A small image classifier, trained from scratch: moe top_k, num experts 16.
Rows from block 2, named by matrix and row number. Rows with one number belong to one attention dimension. Each number is 50 + 15 x the weight over its row's rms, rounded and kept within 0 to 99. All counts start at 0. After the name is the row's rms in percent of the matrix's.
# q: window attention query (model.blocks.2.attn.q.weight, 192x192), inputs 0-95
# k: window attention key (model.blocks.2.attn.k.weight, 192x192), inputs 0-95
q.50 087:49 70 64 21 38 71 38 64 49 36 63 56 40 31 55 20 64 64 39 31 43 40 42 65 67 45 64 35 63 78 47 26 62 58 33 23 62 53 09 75 57 75 53 47 41 43 64 23 42 54 52 37 56 47 68 31 21 46 51 74 62 53 40 62 39 52 60 50 53 55 24 68 54 27 39 62 27 67 41 34 55 57 19 34 64 49 46 66 49 43 18 36 19 50 69 63
q.51 110:63 39 43 50 67 61 63 50 72 47 33 56 42 58 39 64 51 46 59 66 42 78 36 30 59 44 45 47 30 30 31 53 25 50 51 47 50 43 75 10 57 42 47 60 61 73 17 71 66 28 44 76 46 49 54 59 65 63 66 37 58 37 72 50 70 53 41 43 69 51 51 36 33 63 66 60 59 44 60 76 56 43 64 29 53 46 31 60 67 43 39 61 81 51 26 54
q.52 105:47 28 51 66 52 51 72 69 58 76 41 34 55 69 43 58 36 45 55 73 40 85 41 39 46 69 61 57 31 29 36 61 65 64 31 64 50 52 96 51 50 50 37 71 65 44 63 45 43 53 47 53 52 59 43 75 62 61 39 26 47 61 52 16 47 42 34 54 59 52 41 44 66 68 52 58 75 46 82 51 56 31 34 25 35 46 46 47 59 48 50 55 70 31 37 42
q.53 085:50 82 36 44 38 35 31 36 44 45 48 43 30 27 48 37 42 36 49 30 65 47 71 58 65 68 45 54 80 62 69 53 81 49 41 48 42 45 42 63 31 36 52 39 46 42 57 58 64 59 66 34 42 65 44 36 37 24 49 53 42 68 41 70 36 73 60 55 35 63 66 81 41 52 41 40 35 51 00 53 52 57 42 76 61 51 27 31 38 58 59 46 30 74 73 49
q.54 086:29 34 55 77 60 38 45 55 52 58 45 53 53 58 43 78 46 48 66 73 73 53 47 45 30 42 37 50 49 33 50 67 36 42 76 93 34 59 54 35 50 31 47 49 61 62 32 34 42 69 54 48 67 29 35 45 72 64 55 46 32 46 49 63 55 38 35 54 50 32 47 40 39 53 43 40 61 33 82 33 31 34 76 61 64 55 69 48 55 62 66 64 68 36 25 55
q.55 095:59 71 47 50 25 28 39 37 23 36 54 30 20 40 59 40 52 48 54 15 55 23 60 48 53 54 45 64 70 86 63 40 68 47 41 34 56 33 33 62 42 64 59 32 36 42 58 62 57 55 60 45 43 65 49 46 28 29 41 64 58 48 50 70 51 74 68 46 35 66 68 80 34 36 27 31 40 66 19 54 55 68 39 84 54 56 26 35 21 46 40 35 26 72 78 66
q.56 091:31 21 65 64 50 61 59 83 52 59 53 50 68 70 55 65 42 64 42 64 50 64 37 54 35 31 68 37 35 30 41 65 53 47 65 71 56 62 49 42 52 59 65 65 57 49 58 18 29 56 55 57 75 49 40 66 52 70 40 55 55 47 46 25 57 24 41 53 63 29 23 42 63 42 44 70 51 32 89 27 35 47 41 23 39 49 82 72 53 47 65 57 50 18 47 53
q.57 108:25 53 51 75 49 51 29 42 46 34 62 45 71 55 72 70 45 66 59 45 75 35 50 56 32 31 34 63 52 46 51 49 37 33 70 66 44 66 23 48 52 55 55 41 37 53 51 34 39 68 55 43 60 39 38 40 65 48 44 58 36 49 25 59 56 37 65 61 45 25 55 54 43 46 27 39 54 34 65 39 18 57 63 72 66 57 71 46 53 55 68 64 48 46 60 64
q.58 103:65 41 67 47 73 68 72 67 62 52 42 59 35 61 31 47 46 38 37 66 31 71 19 41 71 53 50 45 37 41 37 49 38 47 41 33 39 45 77 29 56 49 42 63 54 61 29 75 55 25 52 72 44 40 60 64 48 52 62 34 66 44 64 43 59 47 42 47 60 50 48 29 56 58 79 67 52 41 60 60 71 46 51 22 35 43 41 53 76 43 33 48 79 57 19 55
q.59 070:60 84 47 18 44 50 38 47 37 31 62 58 53 38 49 24 62 63 35 23 29 28 53 62 56 56 58 54 46 71 52 32 58 46 54 31 51 49 14 68 49 72 45 34 20 54 69 64 53 38 69 48 25 30 71 37 29 51 56 70 65 33 26 51 45 64 72 46 37 70 60 44 42 47 44 53 11 72 19 51 43 70 22 57 47 35 64 58 50 37 39 56 13 72 67 80
q.60 069:46 79 61 24 73 51 15 39 52 38 72 66 59 34 38 40 50 64 52 34 61 26 40 50 41 41 51 53 42 54 56 34 65 47 40 25 59 64 05 66 51 50 49 48 27 79 25 52 49 47 50 50 28 13 57 22 56 38 60 53 59 46 39 64 38 60 55 41 38 45 74 47 69 46 67 56 16 63 11 38 34 62 59 48 44 29 48 57 60 53 38 55 45 68 37 56
q.61 100:43 65 51 43 45 47 26 52 52 43 50 58 55 31 50 32 44 53 45 32 40 18 74 65 38 65 63 64 64 70 69 38 89 62 38 43 45 54 15 95 36 55 57 43 27 29 65 26 34 54 60 28 41 60 54 34 34 51 56 65 34 65 29 58 26 57 56 55 14 52 38 57 54 44 47 37 37 53 25 29 44 49 42 62 53 56 52 37 51 60 54 46 13 48 58 41
q.62 110:42 17 34 55 38 46 80 84 52 70 49 16 50 81 68 44 53 70 32 48 27 48 39 62 62 35 52 38 42 60 37 64 48 63 61 46 56 46 78 48 48 74 51 56 72 42 74 38 24 52 34 41 73 63 54 83 23 75 22 66 48 54 38 25 53 36 43 55 67 41 34 65 68 41 52 46 51 60 78 37 48 64 31 41 24 60 60 64 31 47 61 41 63 28 55 62
q.63 098:44 14 31 76 24 26 65 47 40 58 57 11 41 85 76 76 47 67 44 49 52 57 40 51 39 47 37 47 51 45 48 67 40 42 68 78 57 53 80 46 54 53 57 47 80 55 57 62 49 57 51 46 72 72 26 83 47 46 29 60 39 35 50 41 58 42 48 49 74 27 56 62 40 48 39 36 65 57 85 52 47 51 50 57 51 59 55 46 24 38 71 42 63 36 72 55
q.64 129:36 33 88 67 40 61 48 61 42 28 50 53 52 51 48 35 34 60 30 59 25 44 67 62 50 59 82 57 68 71 64 64 65 61 38 45 39 76 31 72 41 51 41 73 48 38 81 47 47 74 34 27 60 53 52 47 37 42 37 53 50 70 27 45 33 51 70 38 37 40 17 55 77 45 47 50 62 30 75 33 45 34 64 47 56 40 66 47 53 66 42 62 24 46 52 39
q.65 116:52 81 46 46 55 41 58 39 53 53 62 59 43 24 53 49 60 55 61 31 57 68 47 43 51 42 42 35 82 67 41 28 50 34 68 56 78 54 16 50 63 49 57 39 63 55 54 38 55 49 39 47 40 60 62 46 56 34 25 77 60 42 47 49 59 41 37 61 62 63 64 50 42 03 08 64 46 58 48 46 43 53 22 60 70 66 39 58 16 41 39 26 33 17 71 54
q.66 095:41 57 40 52 62 51 57 75 56 55 39 55 49 75 32 31 43 53 34 72 48 48 63 61 48 48 47 51 34 33 57 45 49 68 48 14 30 44 79 52 40 56 29 56 33 44 44 69 47 47 44 64 41 43 50 47 54 71 87 22 38 63 50 62 45 40 47 32 55 60 44 41 44 89 79 53 34 48 39 68 75 39 60 24 32 49 54 38 85 53 40 45 58 88 15 49
q.67 077:32 30 84 56 64 72 64 42 58 39 57 50 66 33 55 82 58 63 57 72 67 48 61 30 44 44 45 55 47 34 45 48 45 52 53 72 54 65 17 54 40 55 40 72 63 58 45 49 53 69 33 43 58 57 24 51 67 68 58 68 48 43 47 57 51 39 57 56 37 18 21 40 63 57 60 51 90 31 81 37 29 53 84 59 67 48 59 45 58 65 51 68 45 15 29 20
q.68 099:68 31 65 43 31 65 24 43 38 57 49 41 48 58 72 58 56 50 44 51 44 42 42 51 47 33 56 51 24 21 58 71 48 37 23 83 47 34 87 37 48 30 51 40 55 59 52 60 57 42 90 59 78 65 56 50 26 39 58 27 63 54 48 62 54 66 42 56 49 18 53 87 53 60 65 42 43 49 46 44 45 68 68 62 36 43 65 38 53 39 60 49 59 56 61 56
q.69 094:33 85 50 55 94 29 72 55 63 50 50 64 60 52 26 49 56 68 65 60 57 46 53 58 44 57 32 52 70 63 42 33 44 58 95 44 49 66 13 56 55 69 46 53 43 48 34 37 45 61 29 45 20 22 37 56 81 57 48 59 38 35 37 47 50 32 51 56 41 56 63 16 51 47 30 54 57 58 70 45 38 27 26 29 48 58 36 41 61 73 42 54 45 39 28 34
q.70 093:53 32 39 44 71 44 41 57 49 78 45 42 70 82 23 49 39 48 45 63 43 37 42 56 46 60 50 52 22 31 53 60 39 65 54 33 30 42 82 44 45 74 44 61 27 48 53 66 42 36 59 68 21 20 45 54 65 64 85 18 40 51 53 48 56 32 44 36 45 50 53 33 54 88 77 29 47 41 56 53 56 41 68 38 31 33 66 41 80 59 57 58 63 68 29 42
q.71 167:68 70 29 39 45 42 56 37 53 60 51 53 35 32 53 53 69 42 68 25 60 70 50 38 54 37 28 37 59 52 33 38 41 39 59 48 77 31 43 39 70 48 68 33 59 58 36 39 59 41 57 50 45 61 56 46 50 37 39 69 62 35 70 34 64 52 30 59 59 68 75 51 33 18 16 62 41 71 25 50 52 60 28 71 61 58 36 74 21 35 59 20 46 37 64 70
q.72 086:48 42 25 53 56 39 56 68 49 59 39 39 45 72 31 31 50 45 49 64 31 32 55 53 56 51 52 55 39 57 59 63 45 79 42 13 28 43 71 49 47 63 33 46 34 36 64 70 44 44 45 60 34 44 54 46 45 67 93 29 55 52 53 55 47 49 68 34 51 74 44 35 41 84 99 41 37 44 36 75 84 39 67 36 38 54 38 55 59 54 45 56 59 80 21 57
q.73 057:54 54 56 69 88 52 35 53 53 69 51 49 50 75 46 63 38 61 57 66 64 34 45 43 44 61 32 53 34 44 44 43 58 40 82 57 30 69 34 49 61 46 60 62 53 54 63 46 51 44 61 72 29 13 56 33 74 42 35 38 50 34 52 57 61 17 59 23 52 48 65 48 46 77 38 32 41 49 85 48 58 37 37 23 26 16 75 32 68 56 55 59 54 37 34 56
q.74 087:52 61 51 46 60 48 48 27 63 85 80 41 58 41 73 66 71 64 57 40 78 61 41 47 45 39 55 36 35 26 41 15 42 35 61 50 67 40 38 39 65 65 62 52 48 58 42 46 47 51 62 63 47 61 42 44 57 55 47 49 53 32 49 28 60 36 42 52 60 30 56 50 55 21 24 56 63 66 51 24 25 56 17 52 62 47 44 63 23 46 34 34 63 27 95 49
q.75 098:42 54 36 62 73 49 62 75 53 39 35 58 72 54 27 43 42 57 40 76 44 45 55 62 48 57 49 56 51 67 56 61 50 74 60 32 24 63 42 53 40 62 34 71 49 49 39 66 51 42 36 51 27 29 47 57 53 66 77 41 36 62 42 67 46 40 55 42 38 50 54 32 50 71 82 40 55 39 66 68 60 35 67 25 44 62 44 45 78 67 49 74 55 73 00 41
q.76 091:34 48 75 53 35 78 57 51 47 16 45 55 46 33 76 45 58 56 47 32 47 62 59 42 52 33 65 46 67 60 39 68 56 32 44 80 65 65 32 52 62 21 36 62 68 67 54 33 54 62 20 37 81 58 44 58 54 31 24 77 63 48 45 45 52 57 44 65 55 29 36 74 55 15 39 52 69 42 72 28 30 59 51 68 67 66 47 53 34 47 29 62 42 15 68 48
q.77 109:63 69 40 50 41 32 36 37 39 63 53 48 37 45 54 55 61 27 56 13 53 42 38 55 49 39 38 52 61 50 52 41 53 29 51 60 60 30 33 52 63 48 76 22 40 45 54 47 60 49 64 52 36 57 64 36 41 36 19 60 61 36 49 31 56 62 50 70 48 55 65 59 41 22 00 50 37 66 26 44 51 64 32 82 53 51 57 52 23 41 63 33 35 46 79 77
q.78 133:40 22 63 49 42 68 51 56 50 30 30 51 45 59 66 48 36 48 27 79 42 49 48 51 47 51 63 52 35 41 60 71 56 60 25 53 29 52 77 47 35 39 39 70 65 48 51 59 48 44 54 53 86 46 41 59 40 58 71 35 50 56 43 70 47 63 51 25 45 33 34 72 64 77 98 45 56 37 53 60 62 50 85 34 49 50 61 38 70 54 61 67 65 60 27 31
q.79 119:76 55 46 43 25 43 45 35 40 56 56 47 36 40 71 51 62 34 55 12 48 60 46 43 55 34 37 47 62 49 41 49 57 24 47 59 73 25 49 41 69 46 67 29 64 50 52 43 55 43 59 48 60 78 60 45 37 26 17 61 63 40 64 37 69 61 43 53 59 59 58 72 45 23 18 69 33 60 30 44 51 75 28 72 57 56 42 68 18 21 64 31 41 35 85 64
q.80 117:59 62 52 42 19 46 46 37 45 41 47 52 22 25 57 44 64 51 49 16 38 65 50 48 62 59 46 44 74 68 53 47 70 42 48 39 63 48 52 55 61 38 51 38 66 46 52 44 66 51 65 44 61 73 63 62 47 19 46 59 72 43 53 55 53 73 36 52 56 60 65 76 36 29 35 55 39 79 29 57 48 71 35 67 44 65 33 56 23 25 39 28 41 49 96 62
q.81 095:62 89 50 45 68 33 58 49 70 70 41 74 41 21 20 57 51 52 56 31 75 71 42 56 32 46 39 44 65 46 41 23 37 56 61 44 59 59 37 56 64 43 39 27 48 60 45 46 48 49 54 62 27 48 57 53 71 45 67 65 69 39 41 48 57 36 28 30 59 62 80 44 35 21 38 51 43 64 46 39 54 44 32 52 57 43 37 69 47 45 21 20 42 26 72 62
q.82 095:49 37 58 40 61 55 44 51 55 61 84 59 92 59 75 54 53 28 50 64 55 26 60 48 37 49 50 57 17 22 44 38 38 35 57 51 37 31 52 39 40 64 62 63 35 49 54 68 44 47 49 57 36 29 59 20 26 72 37 36 32 55 44 35 44 54 69 72 31 33 27 47 71 65 54 55 44 28 64 28 48 50 65 47 64 58 71 43 73 56 68 70 69 49 22 46
q.83 076:56 35 42 48 30 59 31 49 14 43 40 37 57 60 87 54 60 28 47 47 48 24 63 49 49 49 40 52 42 49 59 69 80 50 53 53 29 21 63 54 38 41 67 48 44 46 53 51 43 51 53 46 99 43 50 51 30 54 28 53 43 71 53 63 63 51 53 52 45 56 46 70 45 57 61 77 36 16 45 64 39 72 59 59 28 67 60 51 50 45 99 53 53 53 56 54
q.84 091:37 24 53 51 39 63 46 50 38 46 60 48 63 69 59 36 46 42 34 72 20 16 58 43 52 50 48 57 36 40 62 66 62 48 46 48 29 47 47 51 36 62 69 64 37 49 59 56 35 54 37 45 64 41 65 32 22 71 35 30 38 64 54 48 53 53 75 64 37 37 12 50 73 59 69 48 43 21 59 47 55 46 60 53 57 59 71 40 56 38 67 71 50 54 37 49
q.85 122:46 47 52 70 60 43 59 69 54 30 28 65 59 61 36 34 36 38 30 66 28 41 52 60 54 64 62 62 48 51 62 78 58 73 47 40 15 53 60 59 31 39 17 71 36 43 54 66 48 53 26 41 45 37 61 59 45 67 60 43 44 68 42 48 31 57 52 48 40 55 38 34 60 66 79 48 51 16 66 57 50 38 75 40 43 48 45 30 80 70 57 74 44 63 22 40
k.50 110:31 34 53 40 29 56 46 62 49 56 63 49 59 61 82 63 65 95 45 59 64 60 30 41 47 22 71 18 36 51 37 37 29 44 41 55 81 47 55 24 74 85 57 65 62 47 47 32 36 58 59 60 82 40 36 59 45 55 57 80 62 36 44 63 61 38 48 38 82 29 14 51 54 24 50 63 65 56 86 37 46 59 44 40 50 31 68 86 45 50 24 49 56 31 58 54
k.51 108:31 60 56 61 51 43 56 68 56 58 43 58 50 55 45 15 29 39 36 57 50 34 77 71 35 69 59 47 46 47 77 63 52 77 49 44 32 25 47 84 00 47 42 38 18 23 59 68 39 63 47 48 47 56 50 54 46 55 74 36 40 64 46 33 02 57 46 34 12 51 66 61 51 69 63 31 49 30 53 48 57 38 56 57 52 52 53 40 68 72 53 59 41 62 40 42
k.52 101:59 38 38 63 82 36 69 49 54 47 24 55 45 58 16 46 45 27 48 67 22 68 65 43 57 82 49 69 62 57 46 66 41 76 46 42 33 55 53 45 38 47 24 52 59 71 37 65 71 37 25 39 22 41 58 49 57 45 50 32 44 69 70 29 32 54 51 50 49 67 70 10 41 58 61 47 50 27 52 68 82 39 64 52 55 41 32 39 58 49 54 59 56 67 13 34
k.53 081:44 75 41 43 38 55 26 35 51 44 47 39 44 39 67 69 61 58 73 53 73 65 38 39 37 28 41 36 46 43 42 32 57 31 63 72 63 54 49 22 72 52 66 48 89 62 37 39 53 47 67 44 68 49 36 42 55 45 37 65 44 22 50 88 81 43 43 62 78 33 53 67 30 35 45 48 48 76 54 52 24 52 54 63 64 81 43 55 21 44 64 27 62 36 76 61
k.54 098:67 56 67 54 55 58 60 35 51 61 54 65 41 19 29 38 40 02 46 43 39 50 51 49 59 82 41 60 49 43 60 46 66 38 52 57 31 32 45 77 46 03 65 27 48 53 48 68 50 45 50 42 36 66 64 61 39 32 33 14 48 60 46 06 42 69 52 78 21 49 55 65 62 62 36 50 43 46 16 31 61 54 60 72 71 66 50 36 57 43 62 64 47 47 42 64
k.55 120:54 57 40 29 15 55 43 37 47 47 66 32 41 53 96 66 65 83 55 48 65 57 43 42 50 28 36 32 37 47 28 36 50 40 46 39 70 42 67 28 53 65 64 47 67 47 54 47 41 50 67 54 85 70 31 42 31 55 43 68 61 29 49 78 76 67 48 54 76 49 50 80 40 39 46 49 43 85 47 53 26 66 35 63 48 62 40 58 27 43 50 41 58 47 87 55
k.56 078:67 24 65 67 76 61 75 57 57 51 39 59 51 52 17 36 45 12 35 58 20 56 48 38 72 67 61 55 51 40 59 78 62 55 31 54 46 34 57 60 42 36 43 52 49 39 55 60 68 37 29 46 46 42 84 63 43 35 36 07 55 77 62 06 44 54 45 63 37 45 52 41 68 63 56 67 49 25 56 41 85 47 66 34 54 32 45 59 63 44 61 65 52 56 21 50
k.57 065:85 69 39 52 68 67 32 39 54 62 64 48 40 19 51 58 40 26 69 29 59 37 34 68 73 50 12 50 37 45 37 26 88 22 71 37 41 71 45 59 67 40 56 56 49 66 50 61 65 56 59 56 40 42 48 24 58 24 18 28 50 57 44 57 68 36 84 80 26 52 56 67 64 63 37 49 56 55 26 51 36 61 44 46 47 62 36 36 45 27 54 57 49 53 50 63
k.58 097:39 55 46 62 47 27 58 65 66 30 36 52 49 70 34 27 23 56 33 70 42 47 80 56 37 66 66 57 49 46 69 83 30 87 51 46 34 42 53 62 09 46 29 54 36 33 58 78 36 64 37 64 48 65 48 64 50 68 74 42 31 63 31 36 10 65 49 20 40 51 57 49 51 60 66 28 60 22 49 58 74 26 59 49 50 36 59 43 72 77 44 66 40 56 34 44
k.59 105:55 59 40 33 29 57 41 59 38 56 62 31 49 52 78 62 61 94 61 52 49 39 28 63 54 30 46 43 44 60 41 31 55 36 55 49 64 67 58 53 81 80 64 63 58 46 62 18 35 41 64 49 76 44 42 39 53 47 50 72 63 30 39 89 62 23 60 67 74 45 35 62 53 39 52 49 56 74 65 51 24 50 36 30 25 48 46 61 37 52 42 41 53 36 73 60
k.60 082:54 56 40 60 51 30 59 55 46 60 57 29 48 56 51 66 51 87 69 62 52 41 53 68 42 52 35 54 53 63 25 34 58 56 58 59 48 84 34 53 71 86 53 53 54 54 50 35 41 57 45 51 47 44 42 31 52 65 40 75 40 26 32 78 67 19 66 55 70 53 45 42 56 39 41 33 56 61 84 45 28 28 24 32 35 43 44 52 46 53 28 45 47 60 63 51
k.61 109:49 53 55 55 49 64 35 50 40 49 50 54 59 35 52 75 65 66 73 46 59 66 21 41 48 26 45 52 54 51 32 27 50 26 55 55 59 78 33 15 89 62 65 56 69 75 27 43 59 40 52 52 57 36 40 29 58 50 42 67 58 24 57 60 92 23 57 59 74 33 38 36 51 30 35 59 53 70 55 46 40 55 51 38 56 51 64 66 50 40 45 45 57 34 57 56
k.62 104:69 28 52 60 57 56 65 54 55 54 39 50 49 55 33 48 59 36 47 66 21 69 46 25 74 58 63 53 45 43 34 60 58 62 33 38 57 54 74 35 70 59 28 76 61 58 52 41 67 37 41 60 43 41 60 53 47 54 44 44 60 75 67 34 46 56 56 52 69 54 29 07 62 60 75 75 48 36 58 65 78 53 45 32 41 19 52 69 51 39 42 36 60 66 18 41
k.63 102:74 57 38 35 49 43 59 32 49 41 50 34 29 46 73 43 57 25 41 45 31 42 58 29 64 78 39 57 47 49 40 57 47 53 44 41 49 18 92 45 37 32 47 58 47 55 56 78 57 51 60 43 56 81 57 55 31 43 26 29 56 70 66 54 47 98 53 55 59 73 72 64 51 69 62 36 47 55 39 75 66 65 49 73 45 67 21 34 43 27 51 51 59 70 63 46
k.64 106:70 32 67 50 72 72 48 64 51 60 42 68 37 47 28 62 25 34 54 65 25 72 34 55 73 65 66 60 41 41 60 47 82 48 21 51 42 70 61 60 54 34 35 64 47 58 49 27 59 47 47 54 35 43 63 74 55 38 64 26 68 63 50 30 44 32 63 68 44 31 38 28 67 59 57 74 68 57 36 39 64 51 57 16 37 26 44 41 69 38 35 55 55 37 39 57
k.65 082:11 52 42 71 38 28 47 59 50 43 41 55 66 62 51 49 58 61 41 53 65 31 61 79 07 31 55 38 43 51 54 76 31 55 48 91 42 46 41 59 41 46 41 47 26 33 44 45 30 61 79 57 69 41 30 66 71 66 62 68 27 41 43 51 40 35 40 29 42 56 45 51 43 39 30 37 42 39 67 47 23 37 61 65 44 36 74 53 56 73 64 33 32 42 51 42
k.66 095:67 36 86 35 44 67 59 51 45 35 42 49 28 26 33 36 66 52 35 36 34 71 54 23 70 36 57 53 76 69 48 39 44 45 39 40 61 63 37 43 63 47 66 19 74 61 52 49 64 44 35 50 53 62 77 62 48 23 67 57 69 40 62 58 66 55 49 56 47 55 60 59 46 41 47 60 55 60 26 44 87 54 55 55 72 75 48 67 31 15 29 55 34 58 49 51
k.67 080:69 83 70 25 79 54 52 58 69 54 48 86 43 37 29 42 46 15 48 45 48 41 55 65 55 67 52 54 64 52 61 43 67 58 36 30 39 34 50 51 41 53 33 63 30 55 36 46 69 33 29 52 31 53 68 33 41 45 61 38 68 57 37 44 35 61 50 70 24 59 61 33 53 53 50 65 31 52 11 60 68 58 47 34 50 38 34 49 63 60 55 37 50 53 30 30
k.68 115:50 47 34 44 44 36 60 31 55 56 75 10 75 54 99 59 59 65 69 61 53 19 54 43 52 56 34 46 23 52 29 42 44 41 67 39 52 37 71 27 47 46 45 76 50 62 45 61 42 49 42 43 65 51 35 34 36 67 15 51 40 47 56 57 68 68 52 58 61 51 38 49 60 54 63 36 61 57 69 49 19 59 38 58 45 69 28 53 41 48 56 69 89 58 45 64
k.69 096:52 74 40 48 48 43 56 75 24 46 11 63 21 58 18 35 41 51 45 27 42 60 44 67 51 52 57 54 74 76 74 45 67 59 51 49 44 64 41 75 57 49 41 27 43 40 61 48 50 38 38 49 42 43 66 58 66 35 71 75 80 46 46 52 39 34 47 52 49 57 68 48 26 43 40 56 34 50 31 64 63 37 51 47 33 50 46 55 52 49 48 18 18 41 74 59
k.70 089:84 47 58 37 38 77 54 46 38 37 44 56 15 39 41 26 66 17 38 25 30 45 48 41 85 46 49 56 70 76 50 55 51 34 53 23 58 52 40 51 63 39 61 28 63 48 55 55 66 42 49 48 48 55 94 40 26 15 35 38 65 43 50 60 62 58 52 74 43 65 66 65 57 42 48 66 30 57 22 50 80 66 46 59 58 76 37 60 48 08 48 53 45 70 46 67
k.71 109:24 55 36 52 48 28 53 47 55 43 52 45 79 57 63 49 57 60 46 55 69 30 71 58 14 26 42 39 56 49 55 63 08 51 72 68 51 41 33 46 34 53 57 45 36 34 54 57 19 57 54 42 59 43 31 32 62 63 42 59 10 52 40 60 50 57 39 31 47 58 46 50 30 43 36 36 43 29 66 51 32 33 53 76 69 63 52 67 52 67 66 45 43 66 44 40
k.72 097:65 39 74 48 55 76 46 33 55 41 47 75 40 28 20 33 59 29 45 41 49 69 47 21 67 35 70 55 55 54 49 42 27 39 33 38 61 67 33 47 58 46 63 25 67 53 41 64 66 45 47 56 35 43 70 49 42 26 70 34 55 46 64 45 55 47 45 51 41 44 56 41 51 46 47 56 45 56 32 42 88 53 68 55 88 48 65 60 48 15 20 64 35 64 18 53
k.73 145:56 41 31 50 21 42 52 64 28 65 52 14 25 71 75 46 43 77 39 45 33 50 37 67 65 53 51 41 50 77 47 43 55 62 50 36 54 45 79 62 62 66 52 49 68 22 72 38 44 60 54 39 72 67 44 68 33 54 46 63 63 46 50 53 57 50 65 50 69 44 41 85 47 52 56 44 60 73 64 53 49 50 18 31 31 56 35 45 32 37 44 37 57 40 95 60
k.74 090:26 78 28 39 44 34 60 31 45 36 47 43 67 38 77 50 59 58 48 42 65 33 70 52 31 35 29 48 57 67 56 60 36 48 84 55 41 32 39 57 40 35 52 40 30 50 48 67 33 53 42 34 54 59 37 40 42 56 35 84 33 38 58 73 36 74 45 55 44 67 63 70 37 45 52 43 33 43 49 69 16 47 49 84 54 73 40 46 45 67 64 48 51 61 46 49
k.75 094:70 47 62 51 50 55 50 63 35 55 29 73 17 55 04 33 34 40 47 42 30 70 29 49 75 61 62 46 62 58 60 50 57 43 43 39 59 74 51 51 64 48 54 25 58 42 59 41 69 37 39 56 36 59 79 71 56 24 66 54 80 40 52 41 54 31 55 58 54 43 65 36 41 46 50 59 55 67 43 44 87 53 51 20 46 21 56 47 61 30 33 34 37 47 52 61
k.76 083:31 54 58 41 80 58 44 62 60 70 63 57 80 45 49 67 43 35 57 74 69 54 56 59 37 85 56 50 32 22 58 36 68 67 35 55 39 37 71 47 44 55 20 88 24 52 49 36 45 38 46 73 33 43 33 41 66 81 50 50 44 56 44 31 30 45 54 57 43 33 42 35 56 56 46 68 53 47 48 39 17 51 44 29 27 24 43 56 69 66 61 48 58 40 51 31
k.77 095:28 59 30 60 48 30 36 35 50 46 69 35 76 75 70 55 52 63 55 56 63 15 59 62 30 45 37 64 42 53 42 62 28 49 76 67 31 51 39 49 38 57 58 56 23 47 56 62 38 60 58 50 49 33 32 38 37 59 35 52 18 49 49 66 67 64 54 32 50 57 54 48 42 68 49 23 30 33 62 55 26 49 54 76 54 57 65 49 56 69 60 58 45 75 36 54
k.78 092:72 33 74 35 53 70 52 39 65 57 71 31 36 30 61 58 59 48 54 57 39 70 35 24 85 62 50 45 31 36 30 28 52 46 28 26 74 34 65 41 56 55 41 63 81 63 48 39 58 44 47 60 54 69 54 58 45 47 46 38 70 53 69 46 57 53 56 73 60 27 50 44 68 50 58 66 82 73 41 41 70 62 42 36 52 44 37 53 42 31 27 67 72 35 57 53
k.79 104:20 53 43 45 50 40 51 34 58 46 66 45 87 53 82 74 55 48 54 69 59 32 70 40 18 37 39 52 31 41 39 63 24 48 63 68 39 41 36 36 33 53 57 55 42 57 47 66 30 64 61 45 67 37 30 38 54 76 30 53 09 58 48 54 55 64 48 32 38 49 41 45 53 53 55 35 50 36 69 40 22 47 54 71 61 61 59 50 65 70 61 67 64 61 36 27
k.80 098:56 52 34 50 62 16 78 42 66 51 62 47 71 68 39 50 53 51 57 55 62 56 44 36 44 51 54 27 25 26 26 57 11 39 64 50 69 28 60 25 56 77 56 47 38 57 33 67 52 45 46 68 35 46 56 49 49 77 57 65 46 18 72 24 56 59 26 25 70 58 62 22 39 35 54 45 55 43 78 63 59 45 29 51 40 32 52 81 43 60 47 36 75 52 31 59
k.81 100:61 53 51 30 62 49 18 17 48 58 59 62 51 40 60 80 59 55 91 56 76 48 37 41 55 43 31 42 23 29 20 39 37 15 57 54 51 51 52 07 77 58 57 50 47 66 25 39 57 33 58 68 28 34 47 27 67 45 53 38 69 26 75 54 79 42 60 58 63 30 53 40 36 47 35 53 53 70 39 63 39 66 54 56 45 39 66 60 49 40 47 48 69 51 43 65
k.82 083:34 46 62 60 45 73 47 72 57 49 49 57 54 21 38 46 51 66 41 60 57 65 48 67 55 53 50 60 63 53 70 59 81 65 36 54 48 70 38 79 45 36 55 55 67 42 68 31 33 66 35 34 64 60 32 60 55 40 47 39 49 71 32 57 32 25 57 67 26 42 40 55 49 53 36 37 50 62 56 24 40 44 58 24 59 81 39 36 39 64 42 51 33 33 66 30
k.83 080:32 34 66 60 41 60 49 65 53 53 35 53 43 77 55 47 31 37 27 52 56 66 51 71 30 44 67 36 47 43 62 80 51 39 47 86 32 45 48 66 40 31 47 51 46 28 62 41 27 47 51 66 86 47 52 90 63 82 60 62 46 51 43 41 41 31 30 51 50 47 42 63 48 52 58 62 50 25 72 52 41 42 65 50 47 54 60 49 68 34 72 41 58 25 50 53
k.84 090:35 30 68 68 39 52 73 71 53 39 39 53 52 56 45 31 34 53 20 56 24 56 49 55 45 60 72 54 60 71 76 73 77 62 46 51 49 61 55 84 37 45 64 58 50 30 86 43 34 67 30 35 72 62 50 71 37 63 54 62 38 69 34 38 26 41 56 59 36 57 41 54 61 45 58 40 67 41 66 39 59 41 52 39 48 58 55 33 52 55 52 54 12 44 52 36
k.85 100:35 33 49 48 00 43 33 58 27 31 57 28 61 68 91 41 55 69 28 44 49 19 52 39 35 30 60 41 41 58 67 60 39 40 44 55 45 41 45 65 40 78 54 50 49 41 83 36 44 59 66 45 77 59 46 52 20 58 50 81 46 53 39 54 44 62 66 43 54 39 29 64 54 37 67 28 49 32 54 51 40 54 61 66 47 45 67 52 52 46 54 58 50 49 62 56